config.toml
model = "multi-label image tagger"
dataset = "regions of photos with short descriptions (Visual Genome)"
train_examples = 203450
arch = "shufflenet_v2"
widths = [128, 224, 384, 672]
optimizer = "soap"
one_sided = true
batch_size = 128
warmup_steps = 530
weight_decay = 0.1
Rows from block 9, named by matrix and row number. Rows with one number belong to one channel. Each number is 128 + 24 x the weight over its row's rms, rounded and kept within 0 to 255. All counts start at 0. After the name is the row's rms in percent of the matrix's.
# p10: first pointwise conv (model.blocks.9.p1.0.weight, 192x192x1x1), inputs 0-95
# p20: second pointwise conv (model.blocks.9.p2.0.weight, 192x192x1x1, transposed), outputs 0-95
p10.119 099 [120 107 154 120 141 168 152 155 135 154 109 106 103 142 110 137 137 112 169 115 100  85  92 142 134  82 113 107  88 147 117 131 143 144 115  97 133 133 127 137 105 151 130 123 127 133 158 123 151 131 151 129 141 130 155 127 194 166 163 122 107 104 100 146  88 129 114 118 137 125 100 155 109 138 200 114 113 142 163 130 147 110 117  86  84 105 120  94 115 112 133 147 135  99 115  99]
p10.120 100 [116 146 120 157 130 135 135 112 163 131 146 122 113 118 137  96 130 109 171 134 138 142 233  96 129 108 136 141 113  94  49  84 117 131 127 134 112 115  83 164 176  82  92 131 170 140 143 140 139  91 183 127 135 127 110  94 133 105 126 121 117 152 140 118 160 182 131 109 107 133  90 138 102 124 115 108  93 114 137 130 108 111 146 124 121 128 127 128 134 109 119  87 107 134 127 102]
p10.121 098 [141 121 137 123 143 142 111 127  79 123 120 141 113 120 127 104  88 150 142 119 133  90 134 125 115 107  84 150 133 112 204 132 127 148 103 156 145 142  87 102 168 163 124 107 113 122 159 125 127 158  67 132  92 149 151 119  98  94 107 115 154 120 143 133 129 110 137  99 129  86 115 132 120 103 114 130  91 148 125 122  91 130 149 132 137 132  96 140  88 153 205 105 101 117  81 115]
p10.122 097 [153 153  54  95 116 159 146 125 147 106 119 125 163 104 122 137 125  69 118 128  98 143 107 124  88 171 111  88 193 101 156 139 120 142 168 126 174 137 132 119  94 104  95 151 198 118 119 176 104 117 128 115  87 121 133 133 103 131 127 119 120 104 137 102  92 120 136 114  95 135 153 111 115 104 151 124 159 137 114 127 115 130 127 127 140  89 117 112 110 105  99 109 167 102  94  81]
p10.123 100 [125 128 106 118 106 109 124 139 114 111 146 121 122 133 149 115 119 130 108  90  98 122  78 155 116 151 139 139 115 118 133 136  91 137 111  85 112  98 141 138 119 125 147 125 134 102 120 148 120 113  91 104 133 120 128 185 191 113  92  64 106  71 151  88 133 156 120 121  90 122 130 173 124 111 149 185 131  94 140 112 142 120 123 124 101 119 196 112 105  87  97  96 128 135 170 120]
p10.124 093 [ 71 125 122 111 116 140 107 103 167 160 149 121 103 103 126 144 128 121 108 126 134 143 144  82 115 134 113 100 152 110 164 117 140 110 108 141 126 122 131 111 140 131 125 133 104 128 151 158 130 140 126 179 159  88 110 179 185 147 126 144 149 113 151 110 121 140 144 134 142  95 142 131 128 143 128 126 193 127 124 106 131 133 126 105 137 117 133 101  96 130 141 134 158 107 108 105]
p10.125 103 [134 139 146 115 162  86 195 127 137  97 114 152 165 109 132 153 132 124 127 140 108 117 105 142 132 132 120 121 124 101 116 149  82 142 122 122  93  88 129 121 113 116 114 140 107 137 114 135 185 167 134 135 128 141 128  91  95 150 174 127 115 148 154 134 110 118  95 129 133 122 149 148 156 159 144 134 161  95 140 134 130 124 111 125 156 116 110  95 107 109 141 173 123 166 115 103]
p10.126 098 [103 109 147 127 176 134 156 138 116 120 113 150 137 152 158  90 107 114 136  99 101 122  93 167  98 109 117 151 118 148 177 145 104 142 205 117 130 167  86 125 127 140 181 128 125 149 132 106 106 108 105 144 136 127 185 155 137 129 160 147 143 142  85 107 104  87 121 114 122 117 142 137 138 111 147 173 129 119 148 110 139 141 122 106 169 127 135 158 126 151  78 157 130  92 149 107]
p10.127 088 [134 135 130 138 111 114 142 132 111 114 108 140 158 120 132 122 106 139 127 111 107 147 119  92 115 123  95 127 140 146 131 125 157  81 143 107 133 156 108 148 185 152 114  98 135 107 182 173 176  96 140 170 125 129 102 102 117  82 109 120 125 135 111 141 117 168  80 135 103  76 111 114  83 166 160 116 123 150 110 134 131 144 131 101 120 125 122 122 133 119 145 140 125 118 132 112]
p10.128 107 [133 113  99 150 121 129 114 153 106 113  86 149  94 147 133 134 111 148 100  70 131 114 151 143 135 108 137 162 115 122 101 160 127 133 165 172 110 119 102 165 126 140 114  98 128 124 173 117 153 112 135  87 170  97 157 150 144 144 129 113 125 127 121 128 130 156 102 130 104 156 127 147 109  90 106  82  91 138 120 100 128 126 153 127 112  92 129  79 104 113 107 120 111 109 143 123]
p10.129 105 [114 123 119 130 105 113 169 153  97 115 195 138  90 102 144  97 107 165 155 120 149 135 150 118 138 196 150 144 179  74 130 124 145 113 180 123 144 132 141 106 110  93 112 156 155 120 109 155 109 120 119 143 142 112 103 148 164 131 151 140 123 103 112 113 110 116 125 136 141 118 131 183 146 128  94 153 129 100 122 158 202 120 110 154 123 125 192 141  99 137 100  83 107 121 123 115]
p10.130 099 [100 114 120 173  73 138 159 139 134 157 130 129 115 124  98 120 123 154 131 162 117 124 109 161 127  95 107 162 142  87 129 100 129 153 153 125 137 118 139 108 130 139 157 116 104 160 122 106 104 157 143 163 134 117 152 160 118  82 151 160 155 148 128 153 139  95 126 123 180  92 143 202 126 133 127 136 144 125 145 144 109  96 118 120 156 138 115 165 113 126  95 128 131 121  91 147]
p10.131 106 [131 155 157 140 154 135  98 161 132 108 151 112 116 152  90 107 131 108 198 122 133 128 156  57 149 111  72 106  97 180 127 136 106 128 138 157 134 115 143 191 144 129 111 107 119 121 139 124 146  84 103 116 149  96 137 125 109 122 104 110 131 125  80 119 166 150 122 121 134 160 134 113 119 137 168 143 115 119 150 150 102 110 134  99 116 204 128 145 142 136 109 110 133 139 140 151]
p10.132 091 [173 146 142 147 132 139 123 126 114 144 120 101  96  91 133 114 127 125 159 135  98 156 126 162 127 105 118 102 107 103 124 143 121 129 109 111 118 133 134  84 126 110  92 129 115 176 139 124 111 118 131 159  87 112  97 130  85 134 109 100 134 141 114 122 159 127 112 130 121 121  99 124  93 142 149 113 143 111 143 141 165 144 134  77 116 100 100 112 101  79 111 136 158 156 122 109]
p10.133 082 [103 121 112 114 160 107 138 115 138 105 121 106 116 173 126  98 120  78 169 133 111 160 117 133 120 160 113 124 104 132 107 120 100 125  97 128 155 157 106 113 200 126 157 168 116 182 145 115 127 143 155 122 149 149 168 137 167 122  91 138 115 157 117 122 136 143 137 132 196 106 120 164 137 133 128 131 156 113 132 121 139 123 138 142 121 109 153  86  85 134 122 157 128  98 162 120]
p10.134 099 [139 171  95 113 211 172 133 116 121 125 148 126 129 104 115 112 119 159 129 145 145  94 114 160 149  63 138 113 114 110 102 161  93 181 143 167 121 151 128 141 148 144 146 115 127 133 116 173 161 133 156 138  98 153 150 100  79 110 141 164 112 148 109 122 132 116 128 142 109 121 140 110 141 142 101 155 152  78 119 182  98 131 119 162 103 127  85 113 119 136 140  95 154 120 132 139]
p10.137 099 [136 124 130 123 129 111 101 164 157  95 171 126 131 120  88 134 168 123 177 106 129 172 106  80 126 114  88 162 163 125 186  95 167 143 119 147 169 117 161 150 107 126  96 141 134 124 152  97 122 111 125 163 116  90 102 131 112 123 118 164 127 128 108 119 126 150 150 144 135 111 158 143 130  93 170 152 169 113 156 146  93 146 125 171 143 172 130 132 129  91 139 102 126 101  88 147]
p20.119 094 [ 96 127 114 121 135 158 111 136 111 152 127 177 159 145 122 107 154 125 127 166 140 157 101 116 108 180 130 140 125 104 112  73 143 107 138 131 165 148 164 110 151 112 176 149 131 171 137 175 144 138  77 113 102 152 110 151 166 109 150 154 121  76  95 145 149 140 143 133 128 115 154 111 165 116  94 130 113 114 123 130 139 159 154  93 164 145 110 110 143 159 128 117 130  75 145 139]
p20.120 106 [148  97 135 143 139  96  88 160 146 130 141 137 119  91 129 155 122 110 180 159 131 135 128 108  94 127  86 119 167 111 123 134 111 144 189 147 171 124 186 100  92 117 100 185 122 132 105 132 149 108 111  88 126 126 143  83 101  94 134 136 147 111 130 135 137 109 115 140 108 112 171 128  95 105 125 137 113 155 118 123 101 157 137 149 155  92 135 105  90 106 126 161 100 139 122 137]
p20.121 105 [170 148 128 127 112 113 128 119 171  89 135 127 141 126 105 111 135 158 118 146 155 123 132 141 131  99 116 156 105 186  95  96 116 139 117 107 122 139 115 144 113  81 126 164 183 189 134 131 176 117 101 144 116 146 117 106 136 137 133 139 101 131  97 100 134 144 168 115 118 134 101 104 135  88 148 179 108 106 120 133 118 181 111 128 137 145 118 151 157 149 138 135 150 115 170 167]
p20.122 099 [112 106 140 151 107 141 124 172 106 189 147 139 104 116 110  94 135 163 169 155 145 137 135 170 112 160 171 114  74 145 137 145 107 136 126 135 104 121 112 132 118  93 136 150  74 147  92 111 116 138 109 129 138 112 129 112 188 119 141 134  96 126 101 130 124 146 129 102 168 168 139 120 104 150 151 129 145 149  99 104 112 108 130 120 211 110  72 138 148 153 115 103 123 119  88 163]
p20.123 098 [150 139 142 123 159 156 143 113 138 162 158 117 127 103 162 103  97 115 103 142 139 158 133 141 103 162 149 117  98 141 138 134 140 133 110 111 106 167 114 150 157 115 139 120 122 137 132 122 146  58  93 112 128  94 111  97 162 166 157 177 157 124 127 140 136 124 130  73 135 105 130 159 143 121 103 123  91 119 165 149 117 148 120 129 106 145 147 120 149 159 126 121 145  99 154 118]
p20.124 099 [137 112 156 162 121 138 172 133 136 136 125  88 179 125 154 178 139 107 125 169 106 148  72 176 103 129 103 164 117 109 142 122 106 138 142 155 177 125 140 116 132 161 134 102  86  99 148 154 136 153 135 119 113  96 133  95 120 110 160 113 119 135 114  96  84  92 159 116  88 140 126 127 153 138 118 117 142 121 111  89  99  98 128  97 127  84 114 114 118 114 146  95 163 137 108  78]
p20.125 108 [149 131 141 118 151 129 108  84 109 152 148 138 115 148 120 145 117 167 146 119 121 133 145 145 133 120 120 105 129 130  66 126 116 114 148 156 150 140 147 125 140 150 126  86 137 145 164 146 101 149 108 149 184 154 136 133 113 137 129 129  97 169 117 119 132 109 130 109 132 134 119 117  97 102 104 123 118 113 158 128  81 113 134  80 129  89 175 101 136 189 103 122 136 149 155  72]
p20.126 096 [127 115 140 115 114 127 144 136 160 128 124 155 151 116 142 141  92 135 127 116 128 122 106 105 156 125 133 140 149  87 132 146 123 134 116 165 149 133 153 141 114 138 154 142 171 176 103 159 149  78 157 165 106 125 140 125 145 157  97 104 105 149 100 101  99 104 134 103 105 160 145  92 160 121 158 153 163 119 110 135 137 148 153  92 155 156 123 144 135 141 119  85 139 155 178  67]
p20.127 090 [105  65 118  25 139 167 116 133 143 121 151 149  88 151 146 160 129 136  93 135 104 125 139 172 139 150 160 140 116 145 136  91 149 133 123 117  98 181 147 145 151 145 158 129 131 184 160 110 117 124 165 151 133 146 126 141 124 122 133 111 136 112 183 171  87 139 166 119 134 149 126  96 134 143 146 126 162 120 145 136 162 130 149 128 139 162 116 130 139 150 128 160 125 139 162 114]
p20.128 104 [156 151 102 125 133 130  83 157 167 147 109  70 126 150  95 108 147 136 131  97 132 155 156 101 144 156 130  79 168 145 140 110  92  87 153  98 137 109 148 107  95 130 138 133 125 137 124 137 131 109 108 140 124  81 134 131 159  82 131 144 114 102  94  96 138 131 125 156 103 170  70 113 116 135 101  98 148 170 113 121 145 125 117 100 137 136 116 132 128 114 155 119 131 101 119 129]
p20.129 108 [160 149 141 111 124 116 129 152 122 105  70 121 172 153 103 149 123  98 156 172 111 148 170  63 119 108 136 118 141  94 136 141 130 125 111 121 110 111 112  93 137 107 132 161 111 143 158 158 127 150  99 141 126 113 157  76 123 137 159 102 139 131 148 155 132 181 104 117 122 126 154 144  93 145 154 110 103 114 141 137  98 103 138 139 133 108 143 132 127 149  93 121 134 161 131 160]
p20.130 097 [118 138 135 154 155 122 125 133 130 115 135 158 150 177 112 145 170 171 148 145 206 181 119 110 125 108 141 100 101 115 157 125  88 110 112 124 181 106  85 142 123  82 120 140 126 127 122 106  92 156  95 110 144 114 128 128 109  99 139 124 143 102 141 117 110 100 104  95 138  71 133 101 115 104 135 107 157 129 137 129 157 112 128 129  99 118  91 155 153 102 103 127 118 131 163 119]
p20.131 102 [106 156 112 102 133 147 124 101 154 110  71  96 105 103 139 156 136 100 108 112 126  90  91 101 133 136 100 111 103 115 109  94 121 145 111 131 133 168 123  83  77 128 108 112 172 132 132 127 122 108 121 138  96 158 149 128 140 110 135 136 120 193 167 128 139 145 116 162 120 131 167 143 141 139 127 144 110 141 121  98 152  95 121 114 113 149 137 101 107 144 114  87 131 129 125 115]
p20.132 105 [117 145 133 117 156 102 139 135 135 148  98 101  88 145 125  90 121 150 153 129  96 100 119 162 145 118 115 120 138 149 166 143 103 110 126 121 162 151 106 123 132 159 146  89 116 146 146 139 164 127 139 161 132  71 123 119 111 128 148 167 130 129 110 161 147  71 152 127 145 164 145 102 109  91 116 141 138 115 112 118 119 122 103 169 113 109 155 113 142 145 143 133 171 137 105 101]
p20.133 092 [145 192 119 203 129  95 125 118 126 170 136 140 118 150 102  95 106 110 112  81 109 160 122 120 114 148 132 143  91 160 153 150  91 143 107 102 128 116 132 106 143 149 131  86 109  82 137 120 120 157 116 121 151 122  56 104 164 169 119 118 136 153 109 160 118 108 112 135 143 126 172 154 119 134  89 120 130  91 110 114 104  79 162 160 128 116 124 139 172 125 169 113 145 109 145 118]
p20.134 095 [109  98 125 127  98 143  97 125 171 131  87 138 150 145 119 185 122 100 114 148 122 135 100 155 183 158  95 135 135 148  90  65 130 110  80 109 151 113 130 116 153 107  93 122 128 129 104 137 103 178 123 148 113 107 145 119 139 117 107  96 123 147 126 135 157 141 138 133 150 101 131 107 125 112 140 121 131 143 193 144 147 112 128 105 126 155 119 115 151 119 136 119 116 151 149 108]
p20.137 092 [148 127 137 112 109 173 141 134 119 133 131 161 150 113 137 120 134 117 110 150 112  92 134 174 120 134 133 116 121  96 139 106 138  95 113 145 124 150 112 104 121 140  77 184 144 156 121 112 112 112 141 129 142 118  89 126 145  62 108 111 111 128 138 105 110 128 113  93 140 114 142 104  77 157 113 140 118 114  94  98 114 107 128 142 124 150 160 182 114 101 114  99  98 132 133 160]