config = dict(
    color_jitter=0.2,
    activation='silu',
    depths=[3, 3, 9, 3],
    kernel_size=5,
    init='kaiming_normal',
    lr=0.0041,
    max_precond_dim=512,
    merge_dims=True,
    grad_clip=0.5,
    steps=10600,
    final_lr_fraction=0,
    weight_decay=0.1,
)
Rows from block 9 of a small multi-label image tagger, named by matrix and row number. Rows with one number belong to one channel. Each number is 50 + 10 x the weight over its row's rms, rounded and kept within 0 to 99. All counts start at 0.
After each channel's rows are labels from the 100 images, of 14976, where the channel reaches its highest value: "strongest on" is what is common among them; "peak at" is the part of the image that holds the peak. Only what is clearly more common there than usual is listed. The data: regions of photos with short descriptions (Visual Genome). In brackets: how many of the 100.
# p10: first pointwise conv (model.blocks.9.p1.0.weight, 192x192x1x1), inputs 0-95
# p20: second pointwise conv (model.blocks.9.p2.0.weight, 192x192x1x1, transposed), outputs 0-95

p10.161:44 52 45 34 56 47 36 58 57 48 61 49 48 43 60 57 38 39 43 44 51 58 64 43 53 60 51 42 41 76 49 44 58 52 72 66 54 69 38 57 51 52 33 53 35 53 92 55 70 59 32 30 65 48 58 61 65 60 43 53 51 53 54 48 44 57 60 44 45 38 49 54 58 56 51 57 54 69 46 51 60 56 58 46 62 53 52 37 37 52 59 80 35 41 40 54
p20.161:55 49 40 53 53 55 49 53 47 76 68 62 53 39 57 45 62 48 48 56 62 47 54 49 37 54 34 57 66 72 30 53 26 54 48 51 73 62 38 58 59 43 58 52 53 60 39 65 31 35 46 49 36 39 67 48 46 57 49 58 63 63 64 55 53 44 47 49 69 54 43 65 62 57 40 60 58 37 46 42 48 44 51 44 50 57 51 63 59 35 58 37 41 52 37 72
strongest on: text has "sign" (36)
peak at: centre (70)

p10.107:38 61 54 55 65 52 46 32 38 44 54 45 48 43 59 35 33 46 34 46 45 29 60 49 44 50 34 52 55 43 44 42 46 53 48 40 54 49 48 46 52 52 37 45 37 43 60 39 65 58 47 51 29 46 35 50 34 55 52 40 33 40 56 49 47 44 83 41 48 51 44 37 60 40 59 79 56 43 43 40 51 63 58 56 45 53 28 45 74 54 56 54 38 51 42 41
p20.107:53 41 44 55 58 47 59 39 42 30 67 49 32 55 41 56 47 48 41 34 50 53 55 36 63 50 39 48 64 50 40 54 42 40 45 54 44 65 37 68 60 48 52 49 42 67 66 46 43 39 34 35 69 30 54 55 39 37 48 52 37 56 50 58 46 37 45 30 39 54 52 56 63 26 39 40 54 49 47 48 47 44 46 61 44 53 44 53 38 39 42 54 47 43 56 55
strongest on: text has "clock" (33)
peak at: centre (78)

p10.23:39 56 77 46 74 53 65 55 35 52 56 59 54 49 44 43 52 47 66 20 52 54 41 52 50 42 33 51 42 53 51 40 51 52 49 47 48 74 45 57 63 47 58 38 54 66 35 51 66 48 68 36 52 44 60 49 48 54 54 51 43 43 42 44 54 38 31 50 53 34 41 52 43 53 68 47 44 54 47 49 39 54 51 63 58 60 47 48 69 57 61 56 45 37 73 48
p20.23:47 64 73 47 51 50 54 38 50 58 54 34 28 51 39 58 41 30 34 46 38 44 50 55 38 49 34 50 50 46 53 47 25 49 50 47 33 54 51 53 54 54 41 44 61 45 59 44 61 51 42 53 45 61 68 41 48 45 42 64 47 76 43 29 44 56 57 55 55 52 55 45 44 47 50 42 45 39 59 47 66 39 49 63 35 40 44 57 60 38 45 39 49 48 35 42
strongest on: text has "sign" (26)
peak at: centre (74)

p10.81:42 33 45 48 65 39 56 51 53 55 56 41 54 52 59 49 49 36 38 49 44 51 51 34 53 55 72 58 39 45 42 44 50 49 48 38 53 57 41 47 48 45 41 52 39 71 51 64 51 47 57 56 44 47 35 41 42 49 28 56 69 67 79 54 37 49 49 47 35 53 52 47 44 50 42 31 64 54 50 38 51 39 38 34 44 59 59 55 49 39 25 65 37 42 38 37
p20.81:47 59 49 50 53 41 27 39 43 49 58 51 56 61 60 56 50 49 44 48 47 26 36 58 47 52 50 40 48 21 53 51 51 39 56 58 55 60 45 70 56 45 62 44 45 47 61 49 57 38 42 59 36 50 51 50 47 60 41 56 45 57 33 56 49 54 63 37 58 57 36 34 44 64 53 47 50 50 53 63 56 52 54 42 43 60 50 36 63 52 42 36 56 52 56 37
strongest on: text has "giraffe" (31)
peak at: centre (58)

p10.52:50 43 52 79 50 69 56 55 40 60 45 62 39 56 54 60 39 46 41 36 44 68 64 40 61 49 42 60 38 46 38 55 48 49 45 34 51 38 36 32 42 46 53 47 51 59 58 47 57 44 62 75 36 25 47 54 43 61 53 34 39 63 66 82 41 59 37 49 54 47 53 67 49 63 50 44 33 47 38 48 44 51 60 44 60 39 53 62 50 66 62 52 36 54 39 53
p20.52:41 47 41 42 60 46 39 65 54 63 47 36 62 52 54 34 30 42 50 40 47 46 42 40 51 64 46 45 44 44 73 42 32 42 48 43 50 73 63 47 55 45 57 54 37 63 56 48 41 57 53 37 49 56 56 38 43 43 47 39 50 42 40 41 47 49 44 58 57 67 34 49 59 48 58 65 57 42 49 43 42 47 49 54 61 59 56 51 40 54 56 65 57 50 42 71
strongest on: text has "man" (31)
peak at: centre (53)

p10.173:41 53 53 40 54 41 54 55 44 50 44 61 61 45 47 37 25 60 52 50 66 52 51 35 46 30 38 38 31 54 34 39 48 43 54 60 32 50 43 59 54 35 55 51 45 65 51 49 41 50 50 39 84 51 54 57 66 50 49 41 62 69 63 31 57 62 43 48 45 53 33 35 79 39 57 56 53 29 50 60 72 44 54 46 57 37 48 50 45 42 45 51 47 42 45 46
p20.173:47 49 41 43 57 45 30 40 64 55 44 55 42 50 59 50 36 54 40 51 53 44 89 54 46 47 57 57 54 64 65 41 45 40 45 25 47 52 60 52 46 47 38 43 46 41 43 49 50 57 51 51 42 60 40 64 59 33 34 47 62 46 63 47 39 41 53 42 61 57 42 38 32 61 59 33 47 51 64 58 49 48 44 27 47 52 67 71 42 43 63 36 54 38 49 58
strongest on: text has "giraffe" (25); text has "brown" (25)
peak at: centre (47)

p10.118:40 45 29 58 56 30 33 37 49 60 49 30 48 52 64 46 43 40 40 54 41 65 59 34 55 63 52 72 46 39 53 56 56 40 44 37 44 46 41 34 45 50 44 54 42 48 67 63 42 40 50 77 52 47 53 39 44 40 46 75 40 53 63 53 52 38 56 41 68 43 30 62 60 38 57 50 38 44 55 55 56 42 53 57 58 48 42 61 65 56 56 44 48 50 43 31
p20.118:31 57 54 61 49 63 54 45 41 45 58 49 55 64 36 58 52 80 40 32 47 34 49 39 45 46 62 66 62 44 62 59 50 39 47 33 56 53 35 33 61 36 55 57 40 40 47 36 36 65 40 27 34 55 62 29 40 61 45 54 50 58 50 56 40 44 32 51 64 43 61 35 42 53 45 38 63 50 49 51 44 35 39 33 55 42 36 52 38 34 45 44 40 53 66 60
strongest on: text has "shirt" (27)
peak at: centre (75)

p10.56:55 42 50 57 52 62 51 47 47 34 58 26 36 43 36 43 57 55 63 46 53 40 44 32 76 52 47 60 44 62 39 50 60 37 60 58 36 67 32 55 46 60 55 57 36 52 56 65 48 45 39 66 48 41 41 47 50 37 51 61 55 34 36 53 54 39 40 43 60 45 45 48 45 63 53 55 41 51 42 51 56 40 55 47 52 62 64 51 27 57 60 47 45 59 35 49
p20.56:48 51 36 51 53 26 51 56 45 55 49 51 37 42 60 59 42 57 55 51 33 41 62 60 57 54 57 65 37 43 53 47 46 45 49 52 33 53 42 53 58 63 55 62 43 43 70 64 47 67 55 58 58 45 50 58 43 59 72 59 36 47 52 64 55 58 56 50 58 57 64 56 36 51 44 52 53 55 24 40 53 60 62 67 43 42 57 46 69 52 56 49 78 52 41 61
strongest on: text has "blue" (29)
peak at: centre (38)

p10.14:54 83 48 45 64 44 57 55 45 43 57 43 58 47 36 49 46 44 69 60 47 54 41 41 52 51 51 39 52 37 56 45 55 47 44 54 54 51 38 50 43 70 52 80 49 35 43 58 37 55 46 31 50 51 51 41 44 41 51 48 56 51 51 54 62 54 48 46 63 41 59 58 40 42 66 50 51 62 45 71 27 46 50 47 65 64 51 45 63 44 52 71 41 44 39 73
p20.14:54 45 45 60 56 53 49 37 53 45 66 54 47 60 64 45 43 26 42 18 48 44 39 46 41 56 38 43 53 63 46 64 38 63 60 37 33 56 46 40 58 58 67 42 54 47 63 41 48 61 54 72 51 46 47 53 56 53 56 52 58 52 45 61 49 53 53 39 44 30 65 68 57 51 47 36 60 59 70 54 49 48 68 70 64 62 65 19 49 46 61 40 40 41 45 55
strongest on: text has "red" (31)
peak at: centre (85)

p10.7:51 63 56 69 55 54 51 46 63 68 55 37 52 46 45 48 54 45 41 49 48 41 68 39 61 50 39 53 37 44 55 48 68 48 47 63 41 49 43 61 37 44 48 62 37 54 70 51 51 48 28 40 45 43 45 33 40 37 57 47 49 44 60 70 46 56 66 76 50 43 33 49 29 61 57 50 42 61 64 54 50 52 53 38 54 62 58 45 49 50 55 44 58 64 36 58
p20.7:46 58 57 51 55 73 55 47 55 35 48 39 58 61 55 39 67 65 22 48 58 62 50 61 60 39 56 62 48 49 49 52 46 55 50 20 52 57 55 51 43 56 52 50 66 50 60 34 60 43 54 60 59 50 47 39 47 26 46 41 53 51 52 46 51 64 59 48 68 49 33 50 66 48 30 57 54 57 49 45 57 44 52 39 60 70 55 40 69 51 59 63 35 49 43 41
strongest on: text has "blue" (31)
peak at: centre (35)

p10.176:39 63 44 52 53 50 67 36 38 52 44 54 46 63 55 41 47 48 49 39 62 52 58 40 46 50 44 51 43 66 66 66 49 39 56 47 34 53 58 36 41 56 44 49 45 67 57 52 58 66 42 49 61 39 55 65 48 37 55 54 41 74 64 56 42 45 46 40 43 40 37 39 45 58 68 44 66 50 64 48 50 53 52 51 35 46 52 49 45 42 28 64 59 51 41 44
p20.176:48 55 56 63 50 50 56 54 50 42 51 51 43 42 56 19 42 68 44 56 49 51 49 62 41 50 56 46 48 37 20 44 40 65 41 51 52 66 48 59 35 48 61 66 50 56 15 60 45 44 45 48 43 54 43 67 63 39 53 46 57 43 67 63 46 41 56 65 39 52 49 45 61 31 43 57 43 53 60 54 44 43 45 61 59 53 31 53 34 46 61 47 52 40 43 62
strongest on: text has "giraffe" (37)
peak at: centre (52)

p10.106:47 37 51 63 72 53 46 52 46 54 58 48 36 66 47 51 49 66 66 57 50 63 49 44 70 47 34 90 53 46 42 51 46 44 35 36 41 19 49 44 31 52 44 57 42 46 39 56 44 44 38 58 51 48 41 45 41 46 63 41 37 59 53 41 45 55 55 71 50 46 40 67 47 56 34 45 24 45 54 42 39 45 48 63 51 42 43 52 67 38 43 49 52 39 43 52
p20.106:45 47 39 49 47 82 45 62 49 54 52 34 57 73 49 57 46 69 35 34 58 54 57 51 43 47 47 46 40 53 44 50 47 52 51 58 50 51 50 49 36 53 45 75 71 53 41 49 48 53 46 45 50 49 53 36 53 51 50 30 53 51 36 32 48 48 49 49 54 39 57 59 57 69 48 54 50 54 48 49 43 44 41 51 46 55 64 67 39 53 53 61 41 48 64 48
strongest on: text has "man" (39); text has "shirt" (31)
peak at: centre (46)

p10.26:45 60 52 34 58 57 66 69 49 50 52 51 45 59 48 39 43 47 69 42 58 50 59 34 57 49 69 50 53 56 48 37 50 39 49 58 66 84 58 72 58 51 64 44 59 58 53 35 41 59 52 52 51 44 74 61 45 49 46 65 53 51 43 48 51 60 45 36 48 41 46 44 48 39 57 43 44 68 39 53 41 44 50 71 49 51 34 56 37 53 50 34 48 66 60 43
p20.26:31 42 53 62 53 54 46 47 56 47 47 48 55 62 48 50 37 61 54 37 64 41 26 39 35 45 61 52 69 42 55 56 47 34 56 67 54 64 54 52 71 62 52 29 48 54 67 70 44 55 63 52 47 41 33 40 62 45 51 59 66 49 40 41 35 42 58 54 48 31 39 43 43 57 55 55 43 45 54 62 47 64 44 54 52 54 50 30 47 49 41 56 54 40 48 48
strongest on: text has "sign" (25)
peak at: centre (80)

p10.8:55 55 57 52 50 56 53 58 62 50 60 72 41 53 49 46 78 71 68 42 52 42 38 54 52 49 53 64 41 63 54 54 65 53 39 58 50 52 53 41 46 21 36 48 49 57 49 54 38 48 62 37 46 43 48 52 37 39 57 61 46 54 65 55 61 39 49 52 67 49 56 53 50 70 44 49 31 40 40 38 46 41 42 52 47 33 42 51 51 47 50 48 54 49 55 60
p20.8:34 44 62 56 54 76 57 57 55 38 44 47 45 46 52 48 39 56 51 46 52 42 33 38 29 54 52 30 61 52 43 46 58 55 33 58 51 46 50 38 58 47 48 29 30 44 56 63 56 27 59 52 27 45 69 60 56 71 52 51 53 44 53 48 46 19 45 58 48 33 48 53 45 52 37 47 47 23 49 43 49 49 44 23 43 51 40 37 43 66 52 56 41 37 64 44
strongest on: text has "blue" (30)
peak at: centre (35); top centre (27)

p10.37:47 46 52 52 44 53 58 54 52 51 54 59 33 59 51 55 58 53 58 51 64 42 37 53 50 54 38 62 47 44 48 37 46 43 52 48 47 35 42 41 46 53 44 68 38 57 41 45 41 67 52 47 54 46 53 55 56 57 61 54 33 49 43 45 55 53 51 56 87 64 56 69 62 42 56 48 32 53 63 63 59 65 51 52 69 42 68 51 38 46 43 54 48 60 53 45
p20.37:58 55 40 47 61 40 40 57 53 46 58 56 56 54 49 36 36 35 45 49 57 63 42 65 38 39 42 48 45 59 57 48 32 46 48 42 55 53 58 49 42 30 33 42 48 30 54 52 50 45 42 34 45 43 29 61 48 46 39 56 49 46 55 40 53 39 32 61 40 45 59 53 44 52 33 54 45 51 43 58 38 39 46 45 62 48 30 43 45 64 73 48 58 45 48 37
strongest on: text has "sheep" (37)
peak at: centre (35); top centre (30)

p10.139:56 51 68 51 33 34 50 37 57 56 47 47 48 51 50 49 54 50 59 30 39 50 47 41 40 59 49 66 45 45 49 52 61 45 69 46 40 55 49 30 32 46 65 54 40 41 54 45 51 71 50 70 43 47 62 52 35 36 35 37 52 50 36 55 42 52 43 49 45 59 54 59 41 45 54 53 46 63 46 52 57 52 54 47 34 44 54 46 35 44 48 57 37 52 71 37
p20.139:48 60 10 56 53 47 71 49 37 45 51 56 46 41 48 67 50 40 59 43 48 43 63 38 49 43 50 39 60 43 58 58 63 49 36 73 61 65 49 43 36 56 51 51 51 38 57 62 54 53 35 45 50 59 34 50 29 40 62 69 59 58 61 42 41 35 46 45 43 68 57 42 69 50 49 49 28 40 61 70 38 55 61 48 47 44 49 53 53 43 52 59 47 61 56 45
strongest on: text has "blue" (26)
peak at: centre (39)

p10.51:45 65 70 49 46 48 61 39 36 54 46 60 45 60 39 29 45 33 52 33 69 43 56 46 59 41 40 50 53 55 46 56 48 51 45 58 58 61 53 37 56 61 39 44 54 54 48 51 66 65 58 51 38 49 51 62 42 53 68 39 83 68 58 42 73 69 36 50 59 45 40 53 45 60 66 50 62 39 57 46 51 46 58 55 53 47 62 45 41 51 44 58 56 44 47 41
p20.51:41 41 55 30 59 58 44 59 52 36 38 58 57 54 18 44 60 56 43 38 55 34 48 58 41 60 47 57 48 42 43 55 51 46 49 52 57 58 51 42 31 46 59 58 29 41 43 47 67 70 38 38 58 59 77 43 40 57 52 50 56 37 50 55 36 60 54 49 51 43 57 35 63 55 58 43 50 43 52 39 54 50 52 34 63 59 48 37 53 44 37 66 66 41 26 62
strongest on: text has "brown" (25)
peak at: centre (30)